config.toml
model = "image embedding model"
dataset = "Sentinel-2 satellite tiles (TerraMesh)"
train_examples = 72500
image_size = 64
crop_scale_min = 1
horizontal_flip = true
rotation_deg = 10
targets = ["main land cover"]
num_classes = 9
embedding_dim = 128
arch = "swin"
norm = "layernorm"
norm_position = "pre"
hidden_act = "gelu"
mlp_ratio = 4
head_dim = 32
fused_qkv = true
bias = "all"
qk_norm = false
parallel_block = false
dropout = 0.05
inner_norm = false
drop_path = 0.05
patch_size = [4, 4]
conv_stem = false
depths = [5, 5, 5]
widths = [96, 192, 384]
am_softmax_margin = 0.1
am_softmax_scale = 30
init = "xavier_uniform"
residual_init = "zero_last"
optimizer = "soap"
beta2 = 0.95
learning_rate = 0.0019
beta1 = 0.9
shampoo_beta = 0.95
eps = 1e-08
precondition_frequency = 25
max_precond_dim = 1536
one_sided = false
adamw_lr_other_params = 0.0019
max_steps = 5500
batch_size = 512
epochs = 38.8
lr_schedule = "step"
warmup_steps = 1100
weight_decay = 0.3
adamw_weight_decay_other_params = 0.01
Rows from block 4, named by matrix and row number. Rows with one number belong to one neuron. Each number is 50 + 10 x the weight over its row's rms, rounded and kept within 0 to 99. All counts start at 0. After the name is the row's rms in percent of the matrix's.
# fc1: MLP up (model.blocks.4.mlp.fc1.weight, 384x96), inputs 0-95
# fc2: MLP down (model.blocks.4.mlp.fc2.weight, 96x384, transposed), outputs 0-95
fc1.14 126:52 47 66 47 44 50 50 61 39 51 43 77 57 56 52 50 55 43 59 59 51 35 58 38 48 46 62 29 46 56 64 57 49 29 62 35 57 40 40 51 54 54 32 51 54 54 50 58 35 50 45 48 71 39 65 67 53 61 54 48 58 38 44 50 46 49 54 48 44 67 53 56 52 46 80 41 51 57 51 53 36 49 42 54 55 48 58 70 39 58 33 39 48 48 58 69
fc1.16 084:54 61 56 52 64 52 45 45 54 62 58 34 45 43 63 43 29 55 42 70 59 69 54 64 62 58 46 54 31 62 48 56 42 60 58 63 59 57 49 49 46 67 55 41 59 45 35 58 54 57 34 62 51 54 42 62 44 44 65 44 43 35 57 62 50 43 39 41 41 49 41 53 58 47 67 48 23 42 58 49 71 48 47 53 59 50 64 47 56 39 63 31 51 42 44 51
fc1.18 092:64 44 44 17 53 37 39 52 50 60 53 47 60 42 50 57 31 63 51 46 54 50 47 28 51 49 64 57 60 67 38 44 52 62 48 58 55 40 50 68 36 43 58 56 68 38 65 48 57 51 41 57 41 49 37 35 49 25 50 68 40 47 46 59 73 51 46 50 48 59 54 56 51 56 61 61 59 40 53 50 58 44 36 39 45 61 54 61 46 42 46 49 49 63 47 56
fc1.19 097:45 46 45 50 71 45 43 70 61 57 59 54 68 45 45 63 54 55 55 46 33 33 55 48 25 44 42 47 67 51 47 56 52 50 46 35 67 44 40 43 34 64 50 34 61 58 43 62 60 52 56 30 47 56 55 63 39 45 61 51 65 47 49 43 65 39 43 46 54 45 64 48 57 46 50 59 37 54 55 62 73 59 45 43 34 53 51 58 46 67 56 60 62 59 38 47
fc1.20 080:43 52 47 49 66 55 41 39 51 56 54 46 45 51 55 39 67 58 41 55 49 69 58 68 44 41 39 33 75 38 45 53 54 59 63 68 46 64 50 38 41 51 53 63 69 51 47 57 45 53 53 51 54 62 54 52 58 70 36 62 55 52 69 55 51 53 58 51 33 35 59 37 64 42 33 51 47 55 60 48 60 45 61 56 46 52 61 46 56 54 72 64 48 74 51 51
fc1.21 095:64 58 57 48 42 53 57 64 41 65 42 34 57 44 27 55 62 48 65 51 49 57 43 36 45 61 50 52 50 49 44 61 63 44 51 48 45 49 46 59 57 68 32 70 49 52 63 59 51 77 58 53 47 72 45 69 53 40 51 42 54 30 60 46 60 52 48 56 68 54 32 52 44 58 52 51 57 50 50 53 68 66 59 58 49 65 47 60 54 56 42 45 51 60 41 36
fc1.22 101:66 41 29 46 46 47 55 48 61 46 58 49 58 49 63 40 38 34 53 55 49 50 49 50 60 28 59 52 62 49 41 35 46 57 46 45 52 44 36 49 55 64 44 42 61 50 39 68 33 55 46 49 44 37 57 71 41 53 34 67 58 37 54 47 53 53 42 50 37 41 49 67 67 41 26 53 46 57 57 67 66 44 52 63 56 48 45 54 49 56 29 51 60 38 63 39
fc1.26 086:53 69 37 44 51 56 54 58 45 53 51 46 47 71 59 56 59 48 72 49 54 47 48 49 53 62 47 42 34 41 34 84 52 39 51 34 43 40 51 37 47 72 39 43 60 58 50 41 47 45 55 47 45 48 56 46 48 52 58 54 42 39 57 56 38 73 55 49 69 54 43 41 62 48 44 43 33 44 36 54 40 44 33 48 37 34 50 69 56 54 46 57 41 37 60 42
fc1.27 080:52 41 43 73 53 56 37 54 56 61 36 53 42 58 55 48 55 40 27 55 59 54 44 44 70 28 50 42 54 47 64 44 49 53 56 46 40 44 44 40 53 63 54 63 45 45 35 35 59 59 49 48 46 46 45 48 41 47 58 46 46 48 40 44 53 40 58 40 45 62 52 64 47 24 60 56 50 70 60 66 40 45 39 61 47 50 60 52 45 49 58 76 61 34 72 55
fc1.28 101:57 30 48 57 43 60 55 32 57 44 60 39 36 39 53 46 69 40 37 36 47 52 46 58 43 46 62 59 26 57 48 43 58 44 65 38 41 45 28 52 57 53 48 41 57 50 47 54 66 43 45 56 55 63 64 56 62 48 28 65 39 34 51 46 64 70 54 45 60 51 49 64 50 44 60 53 41 58 49 67 39 57 44 42 50 37 40 48 65 40 38 45 41 45 50 52
fc1.29 104:51 46 50 48 42 53 56 40 39 52 56 25 49 28 47 55 40 29 46 60 49 70 40 58 42 31 64 68 40 60 50 59 71 49 58 52 59 49 57 46 69 55 54 48 43 43 51 49 62 52 50 48 44 55 58 55 65 49 34 54 54 58 44 53 37 47 53 54 68 59 42 54 68 44 46 53 71 60 43 60 46 42 55 61 36 37 38 48 51 40 78 48 41 58 52 51
fc1.30 130:34 43 54 38 50 30 67 53 36 42 56 39 28 56 63 54 56 41 41 35 63 72 60 60 38 52 40 55 56 48 42 52 53 62 57 38 55 45 46 44 55 65 38 35 60 38 60 45 61 35 33 32 49 53 45 41 48 39 45 51 43 62 57 47 45 36 59 44 56 59 32 50 58 49 38 43 62 64 55 58 55 44 50 50 33 42 64 64 52 43 61 51 58 43 62 55
fc1.33 112:46 50 53 58 51 53 48 41 26 64 45 53 54 45 45 60 54 58 62 53 44 73 54 63 42 35 28 50 42 64 39 40 55 62 55 60 46 64 56 52 63 47 58 44 48 53 53 43 44 59 63 45 33 53 47 66 51 38 40 53 59 44 53 45 58 41 39 45 59 35 52 69 55 51 52 51 43 46 52 37 39 71 48 45 31 76 57 31 38 58 33 61 50 44 60 43
fc1.37 093:59 32 60 56 50 24 53 50 36 46 46 60 48 49 44 53 47 33 52 52 50 62 56 54 47 58 48 39 49 57 49 48 59 50 57 28 41 53 35 27 43 72 51 64 37 37 45 38 50 45 62 44 57 47 66 48 49 60 66 56 43 56 33 43 57 34 41 32 47 63 38 47 39 46 63 43 36 39 59 62 47 54 44 64 71 55 52 43 35 52 51 54 49 56 65 46
fc1.47 073:59 44 76 23 46 40 38 52 52 31 50 45 55 45 58 59 33 34 48 44 55 58 45 40 57 54 54 44 60 51 48 61 61 53 53 46 45 24 54 63 55 46 40 42 42 41 43 49 50 42 42 39 29 52 34 57 72 45 44 47 57 57 48 41 59 37 61 50 39 54 63 62 54 62 56 50 39 64 41 62 48 43 49 49 61 39 47 73 43 49 44 58 71 53 50 49
fc1.48 096:38 56 48 67 40 42 51 41 51 43 46 46 43 44 61 40 51 32 65 50 52 49 50 77 40 45 44 27 70 43 23 36 42 67 40 51 48 42 49 62 49 57 51 50 66 54 55 52 71 65 48 56 69 53 55 53 39 53 51 58 58 47 42 48 42 51 72 48 44 52 43 71 52 59 41 38 51 53 46 44 54 67 52 46 48 55 58 51 48 59 42 60 64 64 59 47
fc1.50 084:39 59 47 56 48 34 51 65 43 63 37 48 27 28 55 42 60 54 55 54 49 48 54 61 50 52 42 48 62 64 44 48 52 65 57 48 46 50 51 51 42 54 33 50 49 61 61 46 37 67 55 41 47 58 60 50 58 61 52 42 54 35 33 64 30 48 56 57 38 62 47 47 59 40 69 38 69 65 56 67 40 56 56 66 47 56 54 56 59 66 53 73 43 55 41 48
fc1.51 142:40 47 47 57 60 45 60 58 57 48 42 52 59 47 52 56 72 57 44 41 63 61 56 51 66 31 51 39 47 49 43 59 51 54 54 42 48 40 44 58 44 58 53 41 42 53 71 64 68 50 39 52 44 36 53 28 57 43 49 45 46 41 66 67 54 34 39 63 64 52 58 63 68 32 58 39 46 55 45 56 41 55 39 49 49 37 49 41 46 63 40 37 52 31 76 46
fc1.53 095:49 58 34 70 62 53 55 42 47 40 35 61 28 51 52 46 61 42 44 51 40 58 34 61 50 59 58 52 50 45 41 48 55 51 59 60 57 61 82 49 59 58 41 46 64 59 37 39 52 37 47 50 45 59 42 55 51 44 60 54 67 38 71 36 71 41 54 57 35 49 49 40 37 46 54 45 48 40 44 53 46 41 53 57 39 59 52 54 30 53 58 46 50 51 62 74
fc1.54 104:42 49 74 35 57 53 65 40 49 53 48 59 56 53 62 38 43 53 40 43 43 46 45 54 65 43 57 55 48 40 47 37 53 53 73 48 48 50 61 53 46 51 55 56 43 55 46 54 35 51 61 51 50 39 45 41 64 58 58 72 52 53 58 60 60 57 40 35 67 53 74 62 62 70 49 41 52 61 53 43 51 53 65 50 58 63 48 73 52 63 66 50 46 49 76 37
fc1.55 088:45 44 38 48 48 45 30 49 42 41 55 47 56 62 49 42 45 43 60 55 40 60 43 64 55 43 40 41 54 63 68 65 43 48 49 27 48 44 52 67 56 46 44 42 68 36 45 54 49 62 35 52 65 75 36 32 41 43 59 40 55 54 31 54 45 29 69 52 55 49 57 47 52 47 62 46 39 52 65 56 54 40 61 64 50 59 61 53 69 43 58 43 50 40 42 53
fc1.57 081:43 51 61 48 46 53 65 48 33 47 46 40 61 62 47 36 44 40 67 47 64 70 31 57 46 40 58 40 57 37 49 44 58 47 43 48 53 60 68 53 54 41 50 64 56 68 37 62 56 53 52 58 67 57 58 57 44 36 51 57 46 46 68 65 62 32 28 56 51 53 57 35 35 67 33 40 60 36 37 63 47 60 55 53 41 45 57 56 49 51 41 57 45 57 44 49
fc1.58 119:41 58 52 54 50 51 40 48 50 42 43 55 41 39 20 35 41 44 46 38 48 58 47 35 43 50 59 51 43 46 44 56 53 50 55 40 50 31 57 67 38 54 37 65 38 45 55 37 44 27 39 51 60 67 37 59 62 52 56 52 51 61 63 50 71 59 49 59 60 28 32 47 56 33 49 46 49 69 58 71 47 60 53 51 60 45 43 56 35 55 48 51 38 53 50 55
fc1.59 090:56 67 63 49 48 51 64 51 49 53 48 43 59 36 38 44 33 45 56 47 56 34 49 65 46 44 66 49 41 48 38 42 52 38 48 69 68 58 59 58 54 51 50 49 43 54 44 52 59 47 44 57 49 56 41 66 64 54 54 56 45 62 61 59 51 60 39 45 57 53 33 54 89 61 55 60 44 63 57 61 43 41 59 60 53 57 55 41 50 55 61 20 57 50 62 45
fc1.60 106:57 42 41 53 57 40 55 61 49 42 32 48 36 60 36 43 53 51 43 57 48 63 45 47 67 43 55 59 39 38 53 65 50 35 36 48 35 59 53 40 60 50 62 46 48 76 47 28 62 62 39 57 51 37 64 54 46 38 58 47 43 52 58 57 53 56 31 53 68 42 51 66 62 53 53 55 56 38 52 43 58 29 41 54 45 41 26 38 47 55 43 36 39 61 48 47
fc1.61 098:38 28 44 40 55 51 44 52 48 31 51 52 51 66 48 44 47 46 45 45 51 52 55 71 28 57 39 51 42 55 44 72 67 60 53 38 70 46 41 44 56 62 44 45 58 58 42 57 40 50 58 54 56 56 46 44 43 56 49 35 52 48 57 61 43 35 42 55 60 41 57 59 65 56 64 38 42 50 43 36 71 54 26 35 39 60 60 51 42 68 56 49 58 65 42 53
fc1.63 109:51 57 32 42 45 55 41 39 55 44 50 50 43 54 31 39 50 54 63 46 66 57 74 36 55 41 46 50 36 45 48 50 52 53 34 34 61 27 46 54 32 57 43 63 46 45 64 43 49 39 46 44 42 72 52 44 49 48 65 49 41 37 55 39 61 70 60 59 58 36 44 54 40 55 51 57 33 61 48 56 37 58 57 44 49 50 45 71 46 43 51 66 42 61 62 64
fc1.64 101:45 57 51 62 37 56 65 50 47 57 65 48 72 40 49 48 55 62 20 29 46 54 44 57 54 64 62 59 54 59 45 61 58 52 46 36 50 63 75 60 66 37 56 41 56 46 52 43 40 51 58 35 47 47 47 63 56 56 48 48 45 67 63 60 66 39 46 48 52 43 42 76 55 51 62 47 44 46 50 63 46 61 58 45 51 48 48 54 54 55 53 51 30 46 40 67
fc1.65 106:58 49 45 58 84 42 50 57 42 49 58 64 63 43 48 55 46 31 50 50 35 51 35 64 53 49 44 46 48 45 67 57 55 46 59 37 34 49 59 32 56 52 52 49 48 48 56 55 35 51 53 38 68 52 48 42 32 54 47 36 51 30 33 52 58 61 61 41 44 50 67 45 40 51 63 41 41 56 69 56 61 33 42 46 63 58 50 45 61 61 53 49 50 43 62 67
fc1.66 097:47 54 27 53 62 34 46 56 54 47 25 71 52 47 39 58 56 36 46 44 48 49 60 46 41 46 40 52 41 48 46 49 51 44 67 52 52 36 42 67 48 53 55 59 57 46 48 56 75 65 43 74 51 45 61 58 56 51 47 51 39 56 68 22 54 57 40 56 63 54 57 52 44 61 58 56 47 56 51 43 50 60 49 51 71 45 56 69 57 62 42 35 51 37 56 58
fc1.67 154:40 55 46 60 56 49 52 53 52 52 47 57 53 60 57 73 55 53 41 52 38 52 74 53 39 49 73 52 45 51 35 58 38 56 61 50 43 46 55 42 41 54 55 50 51 36 66 61 46 49 44 41 22 43 53 45 58 42 49 26 60 64 68 42 66 57 49 53 52 62 52 56 32 49 58 47 40 35 57 52 62 50 43 51 67 43 74 45 38 35 46 51 50 40 66 57
fc1.68 089:23 43 40 51 47 44 56 52 46 31 49 43 56 67 42 44 34 44 53 62 69 34 50 42 55 41 52 41 60 39 45 52 51 44 56 42 33 50 39 46 42 53 48 56 38 53 50 47 42 51 61 47 41 38 38 46 64 37 42 62 62 46 62 59 41 44 35 72 65 40 35 41 66 70 44 57 45 50 37 55 67 58 54 36 37 65 60 42 50 45 49 59 42 60 45 54
fc1.69 096:47 57 37 59 47 54 73 62 47 66 61 54 43 53 55 57 58 49 66 51 39 36 51 75 37 56 50 31 56 54 57 54 55 52 63 61 39 52 42 34 45 46 41 41 49 34 55 40 48 50 31 56 58 65 51 47 30 55 62 45 57 37 59 62 57 59 42 42 40 59 38 49 59 56 43 53 42 47 67 47 44 43 62 49 54 46 52 75 66 49 38 60 63 55 44 64
fc1.73 081:36 46 28 64 60 43 49 50 46 46 48 44 55 50 52 51 39 47 61 59 43 48 49 58 39 46 57 52 53 42 47 53 53 72 50 48 57 61 41 39 60 65 42 39 65 60 36 67 55 45 64 61 49 56 52 53 55 44 55 36 21 25 63 42 54 62 49 59 42 56 52 62 45 36 60 58 41 56 53 53 52 56 62 55 39 58 72 46 53 62 28 28 47 54 62 53
fc1.74 101:40 53 29 33 51 36 45 34 40 40 51 41 49 44 35 61 44 28 44 50 45 53 41 60 39 60 50 51 58 44 41 54 63 53 54 44 20 36 43 56 50 66 61 57 61 44 48 59 61 47 36 57 50 52 58 49 71 49 33 40 58 49 53 65 33 65 45 54 61 36 60 55 42 60 51 39 53 42 37 51 40 53 50 40 43 32 47 52 43 61 53 50 29 60 52 47
fc2.14 124:46 39 33 46 62 54 51 46 63 64 48 54 38 42 45 59 41 52 35 39 48 64 58 49 50 48 49 67 47 42 33 60 53 65 48 49 37 54 50 47 55 46 50 55 58 59 47 49 72 48 59 39 29 53 39 35 55 47 55 60 49 63 60 49 50 40 55 57 60 44 47 35 52 64 25 69 39 34 49 41 69 52 66 60 47 48 52 43 58 38 77 58 56 57 44 43
fc2.16 087:50 58 45 51 56 63 42 48 46 38 48 64 63 56 59 42 67 56 52 45 53 51 51 53 45 39 47 46 54 49 54 73 50 47 35 47 37 57 59 52 32 48 60 66 67 55 40 40 52 55 76 32 51 49 51 63 41 44 59 48 40 48 66 49 50 55 71 38 39 36 58 55 28 55 50 42 71 57 46 58 36 66 43 47 52 62 35 71 48 55 43 50 33 60 48 45
fc2.18 097:57 55 52 45 44 49 45 50 46 44 50 50 41 47 39 44 59 44 41 69 52 55 48 57 65 54 39 47 54 65 57 46 35 34 61 49 55 43 65 35 53 51 52 53 37 53 25 45 24 46 44 56 58 37 55 65 60 48 44 31 37 49 49 40 48 50 33 54 27 46 49 31 60 47 40 38 54 49 61 39 41 49 60 61 52 40 60 38 46 56 29 36 31 37 47 42
fc2.19 098:48 45 52 56 42 54 47 19 38 51 42 51 52 53 45 34 48 59 51 44 69 71 56 59 52 47 51 68 30 47 45 53 55 38 57 62 33 55 64 59 44 42 47 52 48 39 57 48 51 49 45 76 56 46 59 35 50 54 51 65 36 69 39 61 48 40 55 58 58 63 40 65 48 77 53 45 69 61 51 42 45 51 51 53 60 47 54 59 46 50 33 42 40 52 51 48
fc2.20 088:50 62 55 44 43 45 62 61 25 53 45 56 48 59 53 39 41 35 60 48 50 37 65 40 57 55 49 53 40 54 53 44 48 36 37 47 47 45 47 48 72 48 35 39 26 46 55 50 65 47 36 61 38 52 47 49 56 30 73 50 51 49 32 63 68 57 48 53 60 63 51 70 45 56 65 52 47 56 42 66 48 59 58 45 63 49 51 53 48 46 28 38 49 62 43 46
fc2.21 092:48 54 30 47 50 44 45 50 54 54 48 69 40 61 59 47 41 46 40 60 46 54 55 63 44 40 39 53 38 48 62 37 43 53 64 55 51 65 46 21 53 37 66 37 46 45 55 59 60 49 45 36 38 46 51 35 38 57 56 50 49 72 40 50 35 31 43 37 47 45 63 55 68 46 34 64 39 47 50 48 32 45 41 42 52 31 48 46 39 42 56 46 44 40 63 63
fc2.22 102:47 48 54 39 56 56 57 49 48 22 33 46 42 42 41 45 49 52 32 47 40 42 48 54 35 55 47 46 32 47 61 48 71 60 70 48 49 54 55 47 36 41 42 36 49 36 43 29 43 42 56 47 47 60 46 24 56 51 55 56 28 40 54 61 45 38 35 44 48 40 41 50 41 46 54 44 55 34 47 55 39 45 37 39 50 50 63 40 46 59 52 47 62 71 37 43
fc2.26 089:45 37 62 62 45 54 46 45 54 50 58 53 49 31 37 58 52 45 35 63 38 64 59 44 52 59 63 60 60 54 62 27 36 60 48 48 65 59 58 67 43 38 63 70 40 50 60 47 54 52 59 53 63 48 37 55 60 62 50 50 59 72 45 42 63 27 53 47 56 53 56 48 52 49 53 37 57 60 55 50 60 52 68 62 59 65 65 39 56 54 59 45 60 54 38 63
fc2.27 078:55 54 58 24 37 63 56 48 52 40 59 56 55 55 52 66 39 49 45 42 60 36 46 59 44 58 49 61 45 34 64 44 55 51 47 48 60 47 46 62 47 28 44 47 46 48 46 64 52 52 49 43 56 62 45 71 59 53 41 48 44 35 58 65 35 65 54 43 27 54 53 43 55 56 29 56 44 30 49 36 59 56 62 38 43 49 51 51 51 48 42 36 60 76 42 37
fc2.28 099:59 59 23 46 59 42 43 67 59 51 46 45 56 50 43 57 63 43 54 56 69 49 34 38 50 44 40 58 39 39 48 37 50 60 41 49 49 39 70 38 46 55 61 54 44 65 54 29 34 57 53 33 40 56 34 39 50 62 57 47 52 47 55 62 29 50 36 55 49 65 51 34 52 52 66 32 55 44 51 38 56 55 51 59 60 49 47 63 49 44 51 64 55 44 29 50
fc2.29 102:54 50 52 48 51 56 49 64 49 43 49 67 52 70 49 48 42 57 33 53 47 41 52 61 45 70 47 39 60 56 36 44 42 42 40 34 35 52 38 54 36 35 49 51 51 56 58 44 45 55 60 48 55 55 59 31 45 55 63 40 54 32 49 47 44 41 65 51 51 45 54 46 23 49 40 43 58 37 66 41 57 53 43 47 35 57 72 57 29 50 35 62 44 59 28 63
fc2.30 121:62 60 41 57 51 54 36 54 51 61 43 66 68 58 52 49 51 66 47 29 33 47 39 44 57 48 68 48 60 82 51 62 49 53 46 42 32 31 55 51 74 38 55 53 41 44 53 55 44 51 54 67 49 47 56 46 36 46 48 54 50 50 46 68 63 54 47 60 46 36 67 31 56 45 55 50 41 45 54 49 34 60 57 41 47 40 55 58 49 43 34 44 38 56 48 41
fc2.33 109:52 37 54 54 43 64 39 50 56 69 46 52 40 46 52 49 57 49 41 50 68 54 41 32 48 53 51 54 60 46 42 56 43 52 50 45 47 46 52 59 36 44 36 35 50 57 32 62 64 29 45 54 66 54 42 39 50 38 58 43 49 54 83 59 49 61 64 55 46 49 47 37 53 40 51 59 54 45 39 69 68 34 44 42 73 52 42 74 50 47 52 48 40 60 63 53
fc2.37 099:54 40 53 40 56 60 63 41 56 42 49 51 63 40 45 60 51 55 44 32 61 53 40 49 72 50 46 61 54 39 44 61 49 49 52 52 54 52 48 62 70 41 53 50 65 58 58 51 32 52 43 51 65 56 35 68 56 33 53 54 53 42 74 49 24 47 55 45 79 53 55 58 52 52 47 74 52 49 57 63 63 50 45 62 38 41 66 59 60 49 52 43 60 57 39 53
fc2.47 088:38 63 38 48 67 56 62 55 54 57 47 37 73 55 35 42 44 59 49 47 20 39 58 49 50 46 24 53 40 49 47 51 48 44 37 45 42 55 47 33 58 42 58 48 66 51 64 66 71 51 52 47 58 54 60 49 42 39 57 57 47 57 41 68 36 51 39 53 58 36 49 44 50 62 40 49 48 44 54 54 50 44 43 62 55 48 64 35 71 46 52 41 36 33 48 60
fc2.48 099:47 45 35 36 41 56 55 59 52 54 43 59 71 37 32 59 55 26 62 44 50 52 62 44 60 49 59 57 36 67 67 63 55 50 65 46 64 60 45 48 53 47 57 61 50 48 39 48 52 46 63 54 36 44 58 45 65 33 54 59 62 44 49 49 52 53 40 61 44 45 55 34 48 42 73 56 38 56 47 57 43 51 52 73 53 53 45 53 39 51 57 30 27 37 55 57
fc2.50 078:36 33 45 34 39 66 59 41 51 49 67 53 67 49 33 52 44 34 50 49 35 51 41 50 64 68 58 56 41 32 33 49 44 54 46 60 43 48 50 48 52 40 62 46 44 32 57 56 57 50 36 41 58 68 27 56 58 48 53 64 54 49 42 52 47 37 39 59 53 51 52 45 46 64 47 61 34 30 48 47 54 41 52 51 38 27 54 46 43 52 38 43 59 37 47 62
fc2.51 135:57 65 47 44 44 56 56 49 58 43 51 59 33 48 48 35 46 40 49 52 41 39 40 38 28 73 57 36 45 45 54 51 50 50 69 42 54 63 37 41 51 47 42 55 34 63 49 54 39 60 50 36 73 42 61 55 43 45 44 69 43 58 50 61 45 77 48 45 53 51 52 58 58 66 43 42 45 60 48 42 75 34 59 41 53 54 31 65 52 42 51 45 43 49 57 54
fc2.53 107:44 46 62 30 32 54 58 51 46 56 67 55 69 79 56 45 36 45 46 40 62 53 60 47 54 48 38 48 61 38 58 68 50 63 49 53 47 42 29 44 45 50 50 38 67 52 61 53 59 47 42 49 57 34 51 40 42 62 47 51 46 60 49 63 45 56 45 55 69 63 61 64 52 42 55 50 62 61 63 45 62 59 49 50 56 46 59 48 66 56 67 45 71 41 46 39
fc2.54 092:68 63 49 64 39 30 51 54 51 41 64 39 50 59 40 59 47 61 53 46 44 42 67 57 43 46 50 48 48 55 49 56 46 57 43 53 54 42 40 42 55 51 49 35 61 50 61 30 67 43 48 54 45 66 73 63 35 30 49 44 53 58 57 56 53 44 60 71 39 36 54 34 48 25 26 67 60 60 53 47 66 44 45 52 51 40 45 39 49 54 40 51 49 53 40 50
fc2.55 096:52 49 40 45 44 64 57 53 62 58 65 35 50 46 51 59 38 59 53 44 65 40 77 48 51 50 59 55 55 24 48 44 51 38 51 57 50 45 40 52 44 56 67 58 45 62 59 47 64 34 56 51 49 31 53 65 50 71 61 42 49 50 60 47 56 63 37 45 54 62 39 67 50 80 49 48 50 43 44 39 36 48 47 49 39 58 47 61 43 59 47 61 42 70 56 57
fc2.57 075:53 62 31 40 66 52 46 51 71 70 51 32 44 41 47 54 38 49 41 49 39 26 78 35 41 34 43 57 51 56 48 52 49 49 59 52 52 52 29 34 46 58 50 38 48 50 56 43 49 31 55 47 44 56 67 40 60 60 58 49 50 50 30 36 50 56 64 42 52 48 40 54 50 32 62 47 50 52 71 53 46 47 44 51 50 48 48 31 48 54 61 47 50 59 60 49
fc2.58 119:38 44 64 40 28 47 47 37 54 59 51 57 50 53 70 64 55 53 53 57 45 61 57 75 48 46 38 39 54 50 48 43 42 61 36 49 57 64 61 39 58 46 54 50 52 56 52 55 43 50 69 54 49 49 52 57 44 42 62 41 42 32 44 41 35 45 39 31 53 74 74 53 50 71 53 56 46 40 40 41 66 42 67 43 49 43 46 45 60 43 46 54 68 51 59 45
fc2.59 088:40 49 41 47 56 67 32 59 53 41 69 50 46 53 67 59 48 52 47 49 51 61 63 45 50 53 43 60 58 57 56 60 54 52 49 43 40 52 39 52 55 49 33 43 61 58 51 43 49 51 46 51 53 47 41 46 44 32 44 53 52 40 39 43 44 37 60 59 38 59 68 45 17 43 45 45 58 43 56 50 60 56 64 42 46 48 35 73 45 45 43 72 50 43 25 75
fc2.60 102:54 45 40 29 48 32 49 36 36 54 64 57 45 56 61 65 33 42 34 46 62 49 45 59 48 55 52 30 37 60 62 36 45 66 45 56 48 37 44 57 55 32 50 45 46 35 42 59 38 42 51 38 40 54 44 59 63 45 40 58 56 55 43 26 47 59 58 50 40 51 47 38 47 42 44 46 45 67 57 53 41 75 45 41 59 58 66 64 36 53 56 43 45 43 42 43
fc2.61 087:56 62 44 58 66 44 51 34 54 57 55 34 56 47 35 39 53 47 62 47 46 46 38 34 68 48 50 67 70 58 55 47 38 56 51 65 55 45 47 57 53 54 50 46 39 41 50 37 52 38 41 37 46 62 53 62 62 68 60 68 61 58 36 41 46 43 64 51 40 67 40 40 42 62 53 46 52 48 63 78 36 52 47 50 63 46 42 43 45 50 36 46 47 28 49 42
fc2.63 111:43 63 75 43 38 60 52 53 59 35 57 39 46 39 47 51 56 47 52 47 43 61 31 56 36 50 35 39 60 41 58 52 35 57 44 50 40 60 76 52 50 29 51 48 45 52 35 61 57 54 63 54 57 47 47 64 55 49 57 45 43 48 43 42 42 56 23 39 38 47 76 30 57 56 56 48 54 44 52 50 52 52 38 35 48 63 49 44 52 57 43 43 64 41 58 40
fc2.64 108:55 38 49 48 52 41 65 59 49 43 46 43 44 79 57 55 38 50 55 50 62 39 60 62 48 46 58 38 43 51 45 76 35 72 44 46 56 31 47 49 44 61 51 48 53 35 39 65 56 67 50 47 45 52 51 38 64 50 66 59 35 43 28 55 41 55 64 46 53 35 58 42 53 51 48 55 50 37 50 53 51 43 69 52 48 39 45 45 26 59 54 59 62 46 60 39
fc2.65 110:65 32 57 41 45 45 55 45 43 53 48 41 61 57 49 51 45 39 27 48 61 50 48 44 54 45 56 55 37 39 48 63 55 58 54 58 75 31 32 42 53 52 62 41 54 43 53 47 67 47 39 48 42 58 45 66 52 43 57 62 57 40 68 54 43 43 38 48 44 54 47 29 36 55 44 72 62 62 42 50 44 63 59 46 58 41 62 45 58 44 44 37 46 72 48 28
fc2.66 101:59 69 72 36 56 42 56 49 54 56 50 53 40 41 45 58 33 42 54 57 56 39 49 64 58 55 63 55 58 44 55 48 38 63 43 33 58 33 48 47 70 36 57 52 51 81 69 45 25 50 59 50 51 40 55 37 37 54 37 45 54 39 46 52 42 27 48 38 50 47 54 32 49 50 50 49 54 45 39 45 42 69 53 45 45 61 47 37 40 52 60 55 48 59 50 49
fc2.67 130:54 71 49 57 60 47 42 36 46 54 44 44 52 28 39 53 49 45 51 62 61 42 27 52 71 49 34 44 53 45 50 36 66 34 46 65 52 37 48 65 39 51 52 56 53 51 44 32 49 47 56 59 81 45 36 56 52 55 53 47 47 39 39 45 43 51 47 61 51 46 38 60 68 48 37 46 39 66 53 40 55 45 48 57 34 62 41 58 57 70 48 52 53 64 47 53
fc2.68 087:58 41 58 45 65 48 38 56 68 55 51 61 49 37 39 63 55 54 53 47 30 57 54 48 41 40 51 46 39 62 57 50 43 51 53 57 42 51 73 65 56 63 45 37 73 35 47 37 54 55 44 52 42 46 40 37 39 57 55 55 45 43 46 32 41 45 50 42 46 52 44 53 27 36 46 39 47 62 57 52 60 42 42 51 56 38 63 80 59 57 40 57 29 40 43 47
fc2.69 099:57 53 59 43 56 35 39 55 58 41 45 70 56 39 50 43 55 45 42 52 73 66 43 29 59 39 52 68 24 42 52 46 51 53 36 46 66 45 64 61 44 38 54 54 58 50 50 53 64 42 55 42 39 44 57 64 51 50 52 80 42 50 49 49 62 38 51 55 60 44 45 50 44 45 68 36 68 54 47 41 60 56 47 48 42 42 53 35 37 62 57 45 35 47 46 38
fc2.73 073:45 47 43 52 38 55 40 33 41 37 54 58 44 70 43 51 57 55 41 44 71 51 45 48 60 50 38 45 67 69 50 31 40 34 48 48 46 57 57 61 43 49 46 73 31 42 53 37 53 50 42 51 39 55 62 55 50 80 52 54 50 58 38 54 53 50 44 44 46 68 45 52 57 39 41 48 59 36 39 47 56 72 40 53 67 60 53 46 49 42 66 55 45 56 35 42
fc2.74 122:60 58 69 54 57 68 51 65 45 61 51 46 46 59 63 50 61 41 39 47 59 48 63 60 71 34 46 48 38 63 50 38 47 40 28 64 45 53 59 45 60 45 37 43 56 52 42 48 36 44 50 40 46 44 65 42 41 55 67 54 31 49 37 50 53 41 51 42 48 40 43 55 46 59 47 42 66 51 78 50 57 40 44 41 54 72 66 49 46 55 38 35 40 57 47 60